From a checkpoint of a small contrastive image-text model.
Model: 64-pixel images, encoder arch mobilenet_v1, encoder norm batchnorm, encoder activation relu, encoder depths [1, 1, 4, 1], encoder widths [64, 128, 256, 512], text encoder width 256, text encoder layers 7.
Training: 6600 steps, batches of 256.
Data: 45211 training examples, 37.4 epochs.
Rows from block 3 of the text encoder of a small contrastive image-text model, named by matrix and row number. Rows with one number belong to one neuron. Each number is 128 + 24 x the weight over its row's rms, rounded and kept within 0 to 255. All counts start at 0. Numbers have three digits each.
After each neuron's rows are labels from the 100 texts, of 14848, where the neuron reaches its largest size: "tokens" is the input token at the peak. Only what is clearly more common there than usual is listed. The data: photos of plants and fungi (iNaturalist).
# gate: MLP gate (text_encoder.blocks.3.mlp.gate.weight, 768x256), inputs 185-221
# fc1: MLP up (text_encoder.blocks.3.mlp.fc1.weight, 768x256), inputs 185-221
# fc2: MLP down (text_encoder.blocks.3.mlp.fc2.weight, 256x768, transposed), outputs 185-221

gate.251:129121131153152124099143134108127107143131120072141132070145136136130168117157141157133124121154145078177106159
fc1.251:117167150143130144172101103117116169159130163116187134154126093134113118092123103127160173156101139112085106163
fc2.251:094086117152174103101123158179113116138118117087098106142186104155150119098075080124111143107137123124127154140
tokens: "i"; "'"

gate.764:148094129121111132136176120152153114115076121139140082088100129102128154182128134147153097138094160122100107164
fc1.764:145192144141072118189156111123123136133093112157102112142082116163146141121124153116106141170113126124103139175
fc2.764:177121113143098159129133096141134166146108133120085103123157143152130138184118112115151167124104148142103175067
tokens: "z"; "f"; "<end>"

gate.323:146168123140137125141121108101150132109152162129158100101154123116112172137118126174131139060154104101114167136
fc1.323:140156136065147140115110141147115132083113140149169127154116105076123146148126128078160117159157145187109093093
fc2.323:139123127110134150146073104133168177167117083112149166151075114108132083116137109164154131129123112120103111123
tokens: "a"

gate.216:136153133170127133122127119077137121115107120098109128149118110121157156114166166112126104139126096125097140148
fc1.216:097115103159164108127089132124138141141157136108152109113131116094093141120109110141131126117144127141129115114
fc2.216:137155121109153177142156099120121109137138156163113166077167149125138168155131106168124167104142142109123131105
tokens: "k"; "<end>"

gate.264:121105106120186119100129145177149113131175115091144158108098106128140137105084117133181122127173144137111116118
fc1.264:132108130125129126107138131114148122161128162087170152093173155150126120148126077088168107182140110156120148142
fc2.264:123122107104073148117119128151137161154132123171099119131109110104118122148167124094132097124164135120142103086
tokens: "s"; "u"; "n"

gate.732:159123134163149166153143151111116108100127111122198097118080106103126129120154158170145110127141099155136178137
fc1.732:121129145089089158118186147130146148080116127133105150164122146129185136153102115088083138113125190146171120150
fc2.732:148142125106072134089194125102114119098139161120143116130120131152132147136144093138143100140123147133151101145
tokens: "y"

gate.690:144157138118165120113078081132085121144117151154121158139129159098137119089102163145131150148108136104105104102
fc1.690:152099089142129144078126129118147133143138129086139122115131151113156130111091133113113153150150089130182112117
fc2.690:137103150166186087121083159140140146126115124065141084130140140135121162121109163115129130146124154102124110116
tokens: ")"; "<end>"

gate.351:178176131177114126121143150161106128098149127161120135098153110106165146171153138104076110176133102139118158119
fc1.351:146126101131099118080203135125121113089123099149099098106122117072156124109159127114097122157128146143120103117
fc2.351:116145150076103088105108145126134145103159112110134116140127149137145100125122084117068095096124147092176091150
tokens: "i"

gate.698:166115148087115147125133124120097126087106160167149127103149110140094159173112120109157133089143152165148102160
fc1.698:120132093167143091167102082097131142099134186087160107115151129064134147124115115153103102079135093099105118085
fc2.698:133172152117125118111107086133157118132131114134113133097109146140125111099104137138131175131131138129133123138
tokens: "t"; "c"

gate.685:103133112151141136131111129079121104133110115126122144119160103136176112111133100134116148115119119124157136181
fc1.685:077149116162148106191083111072100107136143126130146112138152127131133102123129117119135102165110133144146140159
fc2.685:104111129160156150133115115130112084128105109109077121132160114119151168124099144121084132130128106152112146154
tokens: "h"; "<end>"

gate.545:140142198131089082141143167140131113127164068135112093144148128129116115102122136096109111168132149133126126174
fc1.545:125101141098150164086151150114136145118148134153094140122151082107134129114124110095124136097115141128151128096
fc2.545:124149159135163144131191165119110129124077117158145141112128120130127149141165150134120150142137160114146095167
tokens: "c"; "<end>"

gate.146:128133116148131088162086155077090101136150131152149078124112051105158113115137113157125156072129065105159129141
fc1.146:125157144145103151160138120114142101114118151166104148165143165169113161113099135119131118112127127128141136150
fc2.146:137167132102106114175162118136103156095111142129089158113099150164098111105128161148111160144155158173163129160
tokens: "i"

gate.447:206154128128131179129106101102143122125098112132132080126092106088125129115138146136096130098124101091110099120
fc1.447:086122135121126095129171166161137153116173141130123189136141147124170129136126109142144162165165140161133148149
fc2.447:101138129100116147123161157125103120146123113113140153132147114147180112162154108133151158165188113159135128138
tokens: "g"

gate.215:108080111123150152086115112109114135160085138141154153126105139138154130116151128106122127105134144161135146140
fc1.215:165089165128160131148133101136115151120146140097147139141156110120143139111118137157083073131118088116117168121
fc2.215:145101097134117138089122156101115169137107146161107101094138140104126095165125142095074154077115121116112139101
tokens: "g"; "<end>"

gate.719:178140178118084152138148136108128156142096120127137106139135085137109127144146110139114137117132101146095108171
fc1.719:101152101146176080108099093097120104118158135077105100112146168101122114092093136154112152098100100106112129080
fc2.719:088151134154161112109108102130156108119137153099169139122085161145102104092105159153153130124142127134136097126
tokens: "t"

gate.133:121135136133139143119166126094129142101145096101139146052100103099123143103179157147150113127139158139160101161
fc1.133:129148184089104155129131151121157118114142130168096179101085105084143075126134153144105167105143132154113128131
fc2.133:114147149138133106144132134149151118153138125146143112134103096113165134156161191143138160166137124097067123151
tokens: "a"; "<end>"

gate.654:171144142127096112150148146135137126141079103135133134124133142124173121094163156127128118180153115105131116148
fc1.654:158144166073115128150093126097140075141100163083162155102147150104094138143164143121147128143105168135124134151
fc2.654:077107102143187139151090119143166111150157121129086154165091119133135123076138119134167106055116120122119166135
tokens: "y"

gate.661:134119116136116133104174140121117104100163121142114105162139128187113103119113114158141124100097113135131094127
fc1.661:127140157134119088171101144135146171143145143101143135093131109141133143162138129130109106115146106129065157134
fc2.661:142142125097180138133128156139146115137121117090094138072140117137097147133139079116094119115126102145101098149
tokens: ")"; "r"

gate.373:158121168076115147140138126151144117123110096161139128115115111137155102087129108111139151146135156124116157163
fc1.373:147119178146098118105120140122147111131089129106143096127120105105128126107159141164116101148112130156135154168
fc2.373:167101110102150130161069128136125135142145107148104111150122111130147148121084128128154141098099149146106182095
tokens: "z"

gate.446:140155115116134146129099101144103098122098110136168111161133159142132139105137137111103125114140123116152087170
fc1.446:108133162140125180163145120120111118122165097146096144127127127112116112101134107145132138124130123155165127153
fc2.446:109172138124156131145137104098121119161130131112128167122110159145142186174127132114132135161148099118130157123
tokens: "i"; "p"

gate.699:142089148108136129158058130100119141113108131145115122109153095114131102132155123162143111105162144128118133105
fc1.699:172116165121118132181152127134164141087152152117124119107087152097154169115120160129106141159115125111138139130
fc2.699:175086102148116159114101115200149124141097157148148096075085168082098160150157204133142141120149133093154134080
tokens: "y"; "v"; "-"

gate.741:141124119152166142129142101104111155096113130111157095090102100120095132151140131157125137108109063105128093150
fc1.741:072120121154086140141152145139115123160108100131107144099124161106120158106137137125133208129125135111139138126
fc2.741:136108138169137139077118165169093142101144151099140120135147128101120134148147158120105155086109128112147169131
tokens: "a"; "<end>"

gate.76:091111122114114137130137155143127133079142117151132136063141137133126122122135128145137133118177137095174121172
fc1.76:140159109113097114156127131119110143139110143124124114112119176085125126114165154099123138154109153100143099085
fc2.76:106110118150141126140151142126083137153117150137136107079157123163132157139125133099164150104158094129149153123
tokens: "a"

gate.720:105116166107104125132130106146135073110177117099127160095133167129131140070092129147143166145148116131169183191
fc1.720:155134120156126151145117148108123116082114139130119088163132069131162095171131140164091110097107095097148150121
fc2.720:149119126157129146164053113123135149109138140113143132159142148133131072124121152153115121119141071138125125123
tokens: "n"

gate.14:108120125143089153169120106089110121110142112122143089122118114093126128115126077145168132111147148126108112190
fc1.14:127110096079126158145089105079112114081119172095161128127138105079140125169109101094170126110120149119141108130
fc2.14:097128154144123137143147133118100129116110097085126148115159100122126148125163125156136106140147115121124131185
tokens: "h"; "<end>"

gate.190:133086110106122152109110133164121103142100142143173145117104131110129137168099144138172111115154126171128078137
fc1.190:148134108076158142110063099128094107121130141113117105173166108151127122140115141112113129073117131072119117116
fc2.190:174130087122089132135131118130098116130123137136128108114128147071173079152112105148102120154108140130076130124
tokens: "q"; "<end>"

gate.86:121097100191162097149124125102089155140058102146100134130120126115150121081153119130105175095137109158105090148
fc1.86:125123115168128134106122130140136150105125135173130105134144115142132146155121148104130162144100076096152120107
fc2.86:119105117136136132099166119076096095102091159096084112113121192126105148108101155178104155097094139139137107128
tokens: "<end>"; ")"; "x"

gate.614:119120151114159140154126155123116114115151132114144166134136074131133120150116089092135125139114135173131127132
fc1.614:147127129107107144164126122132083129117130130137123108124120099113187108117135098083120126142150167167125079163
fc2.614:161150188106159155132156143143101113104094130153104113100184117136153156133064121104112149162136128132176159127
tokens: "h"

gate.524:181106167129098110107081157094117129150116133109177068150148146092138151175128120103164085135145140112138111120
fc1.524:139134107162162157110170136143146108154125123131156119131109161113138158125155147147103107121158104143146132085
fc2.524:121075166167083123131120143137131149172137114184138161117146084120144115127145100128110145153128091168127127127
tokens: "e"; "s"

gate.460:141078119122119175106141154143114122109107117146124108135131098113131139165120107145124119103103169131134114207
fc1.460:139133133053073152124121148148076144120136130176136099135129091116152147141131106103134149110180145154114125160
fc2.460:119150126144123127110155167105077135130164152117102144103156115123145148124115132096149200136125130137138194128
tokens: "t"; "e"; "<end>"

gate.280:147134129131116120102111123089157125119138132110161121133133138115107109112103111137159118097117105141124121123
fc1.280:170098108140122153146123117124126147083086114151120111145111132111156145103132135138150113149165140153087092169
fc2.280:123165183134183129138103088117162095102112129143143100087129085111166124138116166163096177131151129101149102101
tokens: "c"

gate.638:117132136115139076100124103159139126157183128129140145107150141124134141106143093116138078135121108160117118128
fc1.638:112090109114099108146156151150108155085205107116138124120100117123107079133083114078105154135098129100164096084
fc2.638:138152124118128077143131113087137133068164132131126136162182142164083155120114111128140120097135114147153150128
tokens: "y"

gate.511:148174082111142122156122123120132112134127088165159093147079158124137092063155114160100128075118133087127132158
fc1.511:143122137138128145141117093159153139094118125142111136109117109060145115143114114146133154125136120121136103102
fc2.511:156119122122111115136120128165121143150142150141141110125129098107103142148152151127149109133110128162093088165
tokens: "g"; "n"

gate.305:157108093160109139204129121138062145138132141110156118069146115068097181126151128128143172110125108128112124128
fc1.305:126130151153140168135143118109153119141081133152163126155110104070147093165084119153079132157111115109122155102
fc2.305:075143137155170150124165133158164112129115158168141136100145153132136176153107115114103138079099121126128115127
tokens: "e"

gate.71:143120130155162127081124154117172098160095104136158101135127099151147133134131172163086065118103075148140154119
fc1.71:138075112107169172125150133111131169160104117126149133110132088127154139153152120083104139123135101151111132110
fc2.71:135125151104115134129168113111143130113124103131106126115135150130156156146108117132045137095116095129127178125
tokens: "k"; "s"; "<end>"

gate.731:116157127176104118126134130110126123161112121155105170141116121143153129105193157133120117127128096127105131147
fc1.731:129067131106139132092161157160158129134149098145101121099111115152142119128123123097095113163147149117146124122
fc2.731:110120139102100115116124169154142148111141069144116109157148093110132086102142101096117066152118169116130092125
tokens: "s"; "v"

gate.534:125143157106077129150142151099127145146128128083165142109081132136120101090169124128122156157110127156136082159
fc1.534:120155148119110122100159138124158162095122104136158095130134083110119153075120076144145120121141105130113154153
fc2.534:148139124096126177118105132159110128117117151195147120091147089082153107133124132110185122149114150132122119115
tokens: "c"; "<end>"

gate.63:126109119141177150092115135163127116131099132122157137105137084087141146114130122156152126121105117159100153155
fc1.63:139111133117099157138158126178133116169120099159083132089097110096117149069158131099093143160129125148099157101
fc2.63:146142103090102151112193154108121131119136125127113158117121126114125124118163134124139134120139147149122110119
tokens: "q"; "<end>"

gate.575:152128118134133111114099177146109118165119139148125107140128133072116092109138161115181128157162141139064085093
fc1.575:117078127114165161103147154140135093106141110121101093114127131109130190096127116147092116142121105126157151128
fc2.575:125129110098168101142128126119142149158137154168150152147152139129150097122145091080128143150080153152137151150
tokens: ")"; "<end>"

gate.680:119113190146100145130177125092133106108107117122114120105145111108099146102118116130154142110126121143116125131
fc1.680:118183114134119126102113174128141160113134143122134143088113135141120141124155147133135094132114134130163107145
fc2.680:096132134156162076125091159073102162125108156146160176149131103129110135161165110101155099076170138157110118144
tokens: "<end>"; "s"

gate.91:153133117139120141136128086088112108105107125151124137129085132119151112173146135175083129093127131134123140155
fc1.91:101124108101083127145129166134105182115202113127104136117141109126111149119154115078166163140136157113101113115
fc2.91:114085122138091146120122135122097164120112151110151110102123108117127107102135130138173118133139116163088122150
tokens: "r"

gate.262:152104133136122090122139109104138161165138117127145118130106107204081105091109126138113155119142085115087126131
fc1.262:141157139133104080135115088099145162108123112127158136120144121103106138090106140102149133139138133145117128128
fc2.262:155116113148123160131090172147153135180125131157138121096126143099098102175152104154108070152143145172135156143
tokens: "l"; "x"; "s"

gate.605:095165132136132110169098163135118141149170132128125126118103124180110166079144132129181159114124139142113129150
fc1.605:160129125106131158099121118124131074110103147101134150179149147100142085153142111113069139156135145133167080116
fc2.605:103090119169157098126191147181169119128132113122138133109131139151135155121154123117115137089108171123141142110
tokens: "e"

gate.432:135101130121131149159116098148126130158118122110148153110139132170119135130120132132133132146108110149099131177
fc1.432:123131157142104147139166169103151123129123115168140110136125094153126136094138128155128100109106157135155169145
fc2.432:093141129112163124100116110141123038118109144143126113104108131113097125150124137175145088149109073120120080092
tokens: "e"

gate.317:126161137139113114102182159157109134083134129102147107128132121107138151136134086104112147133099099164105147125
fc1.317:136145152141148135132169150095121154124105099127062163152096117164173128173161151093086128163122143164131086127
fc2.317:144162151121127162100133100154124116109130094083106122178124117160127155143119159147112144145107131099073111141
tokens: "q"; "u"

gate.415:105147132105129151140085107111124150120149107116170166093117159131103120119154136119175119116114115135145130141
fc1.415:135124125160142098123107119170102068100126148126159090137112143129114139112102165119132102155090064110125156117
fc2.415:153141134120131073121110160102128113133178087119134130092144157115147117141124182127134172109104146114141145122
tokens: "n"; "<end>"; "q"

gate.739:131158156168144082155175146096133103095144114102131098138093139119114107136128126164135097097108079131113172102
fc1.739:070131147088101105082135135116121100119100142092140123116116142123103115112133143131134117131164106095092121113
fc2.739:098165146117073121098146138117111131110118062137134111131101083122102165106107181140126142126111170157141159173
tokens: "k"

gate.4:137129159132098183128116107083170115116160110067157137092125132119109082098115120124131159136145139122118121130
fc1.4:112111123145165108140100110147148102166127086088155119096150158156140082153127156110102136223108105122152131116
fc2.4:140162155161138153118103107142085143123102144128134120124057089130116106151097196153114145090137117097165132110
tokens: "t"

gate.42:148069106151115118129076104115112138146116133139112106147107112112124115157150145116079128122133117116104117091
fc1.42:165132134119102135152164087164139125101138143178120115131131140107143142122146115134100097182147172120144129099
fc2.42:165115131133133135128057117139135114115115120086161115116112126126130149144133124128145113133174100104149123118
tokens: "s"

gate.531:097102111127146075081080188118093090142113114079157128104192144116099117153148134136089116142116122166132151184
fc1.531:108119094153121137133151102143130124157082131155113161147107097137124134139103076143118148086146144133142135094
fc2.531:070098147138143131168106136158118134136154127119154130108126128140115117104126107132138140128125153131117117200
tokens: "n"

gate.178:180093108098117127114141148152133108125115173128075134103116151089109180159115125120148145132132163163085111095
fc1.178:111157129148124102145153147127173146129111119075090147113129113142148100165152125153095168093165148125151097130
fc2.178:102131119133137110117125191083079121124120126106108090116119135104112155145127124127166128157117156125163130129
tokens: "r"; "<end>"

gate.202:171130137167130128183127110136136121144139146107132103159113115127151117113100114142135130096134123147088084170
fc1.202:097141103147134099107120100160118122129121125112124151098129153123098133152125177111139138174098074149122148078
fc2.202:113163135140126130155160100156131113110153132145177149154114161145138096116141117178186131157132144087144147135
tokens: "h"

gate.652:128131116137147089135088142151141134159094173130151136105082132128118135093133148138157123114117104130077151157
fc1.652:103121129129138161166129091111132143110125132144137128080155132127140137164127121156151060111144097102132114130
fc2.652:158163135124186112127117138109147133159088123130141126107164173130159075160116147145081119159110118138153119123
tokens: "k"; "<end>"

gate.314:106152132112114097139152105141132138172122095116113171114102135148150134089122120146109132120132123122111154167
fc1.314:110176113153134160163170100119148154095145098121126110137121140137122156118147149127103136124162123095118129091
fc2.314:115079135127182158124116127141147160158125121090121135089104117114091108111086101134144111147169127166131125136
tokens: "s"

gate.470:186147170121101145081150170133121154116137121088149142134147120119112159069127153093137145145128058146102139102
fc1.470:135147105109133156139057114125073119151131153160111083123154100113129146146165103092134104121102149136107124138
fc2.470:097129106134160129123105096139132097084090156132114127112116137129161166183140094140129078099126118101107122148
tokens: "<end>"

gate.58:136114135156153101119122125153141139162114093119140103102053172054149124143136143170123094140149076142117122097
fc1.58:116126102144113179134158126134123107108102121132109103141145087147151153084106081147084138056127137087141127173
fc2.58:122152101122041150126124138168121168151115106139138106131123121118145111128152200131146141108079114159136124146
tokens: "i"; "s"

gate.489:147117105109146150126098121180095139175109159131169113122154105088145164094170127118162151118123136143078117138
fc1.489:125113172145139152101172145149161113120085109129122127112083133135099110094111145145104139150119103157136119107
fc2.489:103145105141142122122162145142158065099100126144130140119113137161107144123163146147139075159146113118133097144
tokens: "e"; "<end>"

gate.464:100136101119116154110115136108125114166150131094105152140139135151139119119133115166157126099120172107112133162
fc1.464:120164128073060147119122131114129099162140120140163141101119108109145117103165144112170129149112143136119130156
fc2.464:102176136128125107190186122103077148143144130131073102162178103117142148125121150135135160101132140140058130136
tokens: "<end>"; "r"

gate.245:192144148172129129148108102076140124137088118093155096123092149104132100132144191166107124107121080106103090147
fc1.245:171131115177157145137120097088127095107108138163106127130136133110134132117119138151100112138098135108137163143
fc2.245:121110109106124078132144106130172146139111150178105105113108167104117111150148141131084149113112154156167154107
tokens: "g"

gate.67:107118131130086139119160145090165113091163137109112146081087140112145117129098137102120156160142137144136092109
fc1.67:091138097166148115194129100105119154180068127176145154113141119142124145160130139139131114147132114137158137119
fc2.67:153108124119154153136132095118123104114105149138129129134153126127130094144116072113117133126127140131074107149
tokens: "<end>"

gate.622:130080094130122124130148104122112166159122141132108144096144116119131092134116117121109125105111127124091115107
fc1.622:121131167118123118161137125134100142104142111127130091158171149179079141120136133138138148085129107089147113137
fc2.622:107164160126106160116088132132126132142157119159139086102116157131077116159144173109154118097157169107149120144
tokens: "a"

gate.88:119140118105095097121113137131145100148128126143113106137084137160131112115144160112121146136133093123177135129
fc1.88:140162180126092181126139147077117146137092136140164103098136128119134166136146115138113105113123154111150157146
fc2.88:123137136093110128112127134119138101181129118108147113125152157143131162112162102141080129145125141118129158145
tokens: "t"

gate.394:132142148126143092074116127153167089151097110135169109124115160162122118118117152145108101157107128141144113137
fc1.394:131130116077142095088104139132141097138096137114172096128138118155127149136103134134107078134093135130140125126
fc2.394:117134103106090098141132118106147101099147158103179120148135106116120125097141135144150109138144176145141115116
tokens: "k"

gate.307:154107119138163088165172131166119143149112111127115117161084151182140130151147128136107137101131105118107151154
fc1.307:100101114132143094147133129163068130131169138166081090135115161174090138151103120103153156132129147134117120124
fc2.307:110185174159125097102123142100143130104136111136118114133104140133143144167103141141090133124119090100128150149
tokens: "a"

gate.336:147133135120096097121135123100182152098111128135134102111117130064123144094144125133117153165123128094118135130
fc1.336:160124127123158115104103119155122097120151130087088125152140141130134121115101180170092156092135115085144118090
fc2.336:132120116128173137094105131156185107132107165157099126127086127129149106111114164141041125116103118106178143109
tokens: "y"

gate.292:125133163170086102122201165114163164156124136135118099080072140138122160111125139131099125121109088083116112135
fc1.292:137140131141115106129173122107153177141079172124151100095115158124123140107115119165118139121116089091131113129
fc2.292:134104137126078083129166115117108145123129161132106117121182177124094163132050128144084147128097098111149161100
tokens: "r"

gate.175:119131125124131108133149161154154134112179124115131127099075123124150104140105122101099125143101144150103094124
fc1.175:128147146158113141114131123106143110124095119111131128124155145129104170119160159156157116120120095096155149140
fc2.175:075130115136127132127135162111151150159142087164153148098142092109155085178189120082144094118130136137103104146
tokens: "s"; ")"

gate.515:150155166131123133156098134111101158153172149117136104127137118111102115091158117130131130117107145107148134140
fc1.515:093119167122164124125195113111145109092156121162130152114129110150157159083081115136165149101111122176139142156
fc2.515:136143176104128181146105144140087117138089122165062119133143121136160126149139143100131131113104156128128144144
tokens: "h"

gate.338:142148155125131131131121133158173120113134137135149130057098123087148108085149140167142165128141105117118153148
fc1.338:134132130137130117148123074064098137152109110110086184170139133167128104119182094133140122183176151135102114136
fc2.338:108173150136113167161162170134135104135136130120131111150143117117131140140153108117098111138112147108088151153
tokens: "y"

gate.672:144116170131157119143106153099096138093104141083119133114131129115108179078130142131155148155123145168133106143
fc1.672:156153084133092127121157111095097133154132095162133143090121134138119142107169173068142101118116130081148137094
fc2.672:092092135130145155156103084125135116152119129111128141150114168091104143108114156141122103141083119127145128136
tokens: "i"; "r"

gate.139:119123138186121130166148109111147136126120110141138127108104118114132151121151136170163163160092128124093143144
fc1.139:161127111135111121154144120110136100146116130174096133099107144085130099128135156146141162177092125111107132121
fc2.139:107113103156114126140137127126182080167090103136120183137124113124103131132114161129121115181120121142119133126
tokens: "<end>"

gate.239:101151126121113117198074119103091149126130129104125141124152124119128130089154110105156163100142125114123141160
fc1.239:097116129161113138131186100155134141153077121192112067109102121142117137149107136131115118140086134154141089118
fc2.239:079162136182138095140105150139132135143135118133129126110104104132126117092142121158183113118126126130155156124
tokens: "i"

gate.97:137138099135107142121111155087125176115153105156097120104136126130125119116147118141083144050154125110149169137
fc1.97:121141139166182136157090088145131109147094145147141089121151090130155148155129130139153135115154119143077128155
fc2.97:089131194119137131114171116144139110162121141104142144126130135132104147137121090146071119131153124153179145105
tokens: "e"; "<end>"; "o"

gate.157:129095116111157118124162141132177126160125104120142177114139141091126102169097123128140114085142151159093125119
fc1.157:159112125149124175127086141111136119090121163113118157092143111131095142152128094128148112111148154111087129141
fc2.157:099155126094118121122127108145154116130121119149138110137133102133159130132132141128132070075126080166105108147
tokens: "t"; "'"; "<end>"

gate.472:172110122185126141132127123143115105129119107123139162095131137146129076121138115166133129149141143168137107164
fc1.472:127160115090139130153060142113112166128123127113127111152099117142121101126172161122179146107105135125128128137
fc2.472:083122140142134129158147095126105104119123103142095157113106126086165110059082176158113133135109120110125146080
tokens: "t"

gate.126:158115151131161122124096133133143126121119135138124142119131138172145104121104123108102115079116096149102097161
fc1.126:133157139101138139095109189111097128111118133137132110111147111214071112150131155109151113103137089121149139150
fc2.126:150138144146118130131126131084151106114125121096133138142108127114115110071092108127170117127126091125116141145
tokens: "l"

gate.192:136113156106141136145128143151142138132122150137110116125111097119163156131093116097152104155167114127065100120
fc1.192:151082161099091158167131143117105128139143149102120108143149149148085144103114118121127115144118119103131082169
fc2.192:158125122080124149171134148152102140104121136152088109155166112092129187117127090133121115114111149153151091137
tokens: "h"

gate.51:142133159127153096125096135145170095135101135112169104123121131155149133131130160166133102165090113158097149136
fc1.51:126164144154143096077118146126139067118122111118155107086119150129125143117144171177128110147119086133141143114
fc2.51:110121105138089091114138140130153073111125155132148126112134109120114153123126145123160116142123166139148145123
tokens: "k"; "n"

gate.610:173101162111115144124166108152169145138107142127123132123110158117118153132131161127130172138108097116096121134
fc1.610:127118154143143124089170157151158110108115134207154099115125129100134164153081117135139090108141099160175156095
fc2.610:076122126092188125103142155140126107104129143170099135153126102129149135134108137100081106127129087121144123098
tokens: "e"; "<end>"; "f"