{
  "dataset": "photos of plants and fungi (iNaturalist)",
  "embed_dim": 128,
  "encoder_kernel_size": 5
}
Rows from block 3 of the image encoder, named by matrix and row number. Each number is 128 + 32 x the weight over its row's rms, rounded and kept within 0 to 255. All counts start at 0. Numbers have three digits each. After the name is the row's rms in percent of the matrix's.
# dw0: depthwise 5x5 conv (encoder.blocks.3.dw.0.weight, 256x1x5x5), a 5x5 kernel
dw0.123 102:068111127085104086118120142119118135140114108157120140165109111148136198216
dw0.124 108:095076096145111124120123178116122145131239116148126131181110149123131104138
dw0.125 104:086091092103163125117072098143125085077083117117077084122107112100095121095
dw0.126 109:141130120130065162139069075070130133126107133109146133168136079092139181159
dw0.127 100:139123101107128161100124102081150089167161115126106191143077127135210153130
dw0.128 107:056146159134158105111101116141100085083060101144119093112165149142139168101
dw0.129 100:133123079104132146105156143117125149221136098134157208119094155145143125102
dw0.130 104:133130168141124171164216193141096129122120105133139161143155107074130100105
dw0.131 099:118121182200181113092118139120105104107154158079127116163148112119076080135
dw0.132 102:075096149105116147132179123108079096131096072091088178088104162134122107143
dw0.133 098:130165131138094134177163129072121173208121100140162186122136097123107109109
dw0.134 097:120146169191151103081101069086168140125120107125179166115113094111169123145
dw0.135 106:137110148073129152117100087115136077091112101112070050088127124131085118146
dw0.136 100:144139168133115157138182131167140137088058128164123085105105088091075136164
dw0.137 103:104113098145148102136117128132109119163209188100131192195129115112127127101
dw0.138 097:096098098158102085129079123089095072126101089132132160125127187157181140106
dw0.139 100:101130116131132143141116098122101087095112154092087100156206142155184181165
dw0.140 102:122142097128099094059075100132122092083077141125115100114119124098101118196
dw0.141 101:125125176083075123156106097162104125090187139128075154172143097128174132102
dw0.142 096:128079143080133122100171163106119127152215093088110073129107119141144106151
dw0.143 098:159140183116169174109109126115118138077100083101091133145162064108131182140
dw0.144 105:146135102117137138117108086122151170139112164113172161225168124181136146147
dw0.145 099:190160131111107153129087069111097098085093083120156063128100123132121153148
dw0.146 106:136112149110085139141223166122108158199146127117116156157093140135134128084
dw0.147 099:134139145093093169156141204154176100081139114120113102118092171147122103076
dw0.148 100:148137098103132154094112073131152102099125165108125201175163142169134162180
dw0.149 107:137087089063066118119111115090153142129150093106147066112081121098106105106
dw0.150 100:101163146103137063110142099170084101095133199119103118102169138141128181144
dw0.151 097:133079105118169159187159134191181156138134154123084089102105133103085133125
dw0.152 098:098110125117142110105092096089132086101117199117050145150158161153105164110
dw0.153 107:135133103145138140157195215129115137157203128118117158122129120103124074120
dw0.154 106:098078099137113127101119056108184160147129138132140139169141083108058120153
dw0.155 099:167112100133108128154086137112154153182173131161081077113079098086086127105
dw0.156 100:076106079125099100133124198144097127113197163091124146161158092105107115125
dw0.157 095:103105098130122133106090130134112096098110083154196153164119133218165140127
dw0.158 097:169103143137087172119195166076101133150167099101118113113106167080114096112
dw0.159 095:117160105112143102094076108154116084129206175136106083165129116116077103128
dw0.160 099:108138201195099155181096082110134070096137138144108113124146115118142157110
dw0.161 098:168118146152140103169163086126121120087111111171192114151173116137114181185
dw0.162 095:155157203210150111101098116123098089114111123144097092107147142109110150166
dw0.163 113:151130115090064102112101149184111130153137128123115109143152118111036079108
dw0.164 104:089127176103114088159154058146158125166165129150126068138102103087114150158
dw0.165 099:118106118083117135126106090085089104062084117125096075142100101079084116105
dw0.166 104:107112164140081143083088177145088096095170097134128129123052118094160141127
dw0.167 112:150137129151177129143125147138107128069069048072106149103125085097128122124
dw0.168 101:103110100159162133104120236136112102094155155152131101100140084158103137122
dw0.169 100:170153170163128143176156095071122128081115136109080099127109091067163128122
dw0.170 100:150098175107138133105137106117139079152228166106116137096150158111115092157
dw0.171 100:109093123162074139154106195089107120136191123146144071152149122114080155131
dw0.172 099:121125079078123154106118064082097120100108114119178130139114124194175150155
dw0.173 098:102138184163154124142162136109140153073101077101110091095076107113122077091
dw0.174 099:140138136149129098150194191105085105169140108089140138097105100077109101081
dw0.175 091:117130118115142087124179151105118080207145099165120143107119159122087073084
dw0.176 099:093150149108105112164136101141056125150168190078153112184125108150122145096
dw0.177 095:137077149109194133092150096149187115141121173167115128152084156103079150113
dw0.178 101:133084079058117159099060101120141120138110113143163170101129124154135096175
dw0.179 100:128129076125142108073072116095094105068133075091104115100086112113133126168
dw0.180 106:093091066093118105148102157149079111102074110097142098118150065115096148138
dw0.181 101:169141117092100126078063144129130106120169158167159174177088124119142124079
dw0.182 102:127114079079094153156087095121159154121084070153164126090138130081082146123
dw0.183 092:135173151142115102176173113115106156182164152062108160115098122114082085117
dw0.184 100:105107064148143107079142180128136059153166139144110137117115155135094138064
dw0.185 101:112127177138118177084091091101130115152082131125146163096105049122156151090
dw0.186 090:109087148120103119128158100110118143184111093099168179080082099178172108141
dw0.187 103:125104112109141074092132121146121148237189122117127127104115095090142130137
dw0.188 099:070086107145125140077158085142150151159174163100118184134136146141075162139
dw0.189 098:119144114099065129141180133113094122197186133127063079133117120108132139150
dw0.190 100:111100118144133090101123132078145159164140086177163177156101134095077098074
dw0.191 103:148166157108114167217133094139157170171132109092119111099123110088116087152
dw0.192 098:130123127166077109154099073101198192139101144150164118151126078107111135112
dw0.193 100:160116161115084199143167093055184124127085091126128122104105142116121118127
dw0.194 097:105194132103075109151142127092128100179169101128071084132130159137104081129
dw0.195 100:078102150155081099091156166073148085123103147154123118070128172128142085145
dw0.196 104:140166118093126114162131121144093086060119120102116153159188082163129070106
dw0.197 104:157086066064103111135135164124129143174184106102100068100123133137129146147
dw0.198 102:127084113134164155116072085165174134077085170160149077131163114153119125144
dw0.199 103:143140112117154165155101116122151204221177128098123112111102133134129097101
dw0.200 099:100111105091163095093077085146125096063078129162120120115141189143141153144
dw0.201 096:112115140134117111146172180118100062170163073151119109122092167132084099086
dw0.202 098:150171141177128172173140114079126132083112081086081076113114116094149143150
dw0.203 099:121089079129150097099107094121075098073113148115114075130169117156134193147
dw0.204 104:143127157149095099117173149111114057123152126153086105103078158107108086065
dw0.205 100:100147125101122168162090106163173151113065145153180089070127147124089106138
dw0.206 095:110170094080086151127064083104144100116107094179102140122138159120166147172
dw0.207 100:101125107129179097177046115142154155082097133113144077152080141143140124110
dw0.208 097:111130080116114096148083151140129125122177148170092113191181178107078122144
dw0.209 107:119140195204177142141182164145144166129125081129125111130081122106109121110
dw0.210 096:156101088107095090103087094151149116099144143100119154179125135140194193153
dw0.211 105:068114114125097132080082135122066119162156109138097056098129134103113100096
dw0.212 097:145127180161124122125117135129057086141165181085087096153186126116099118152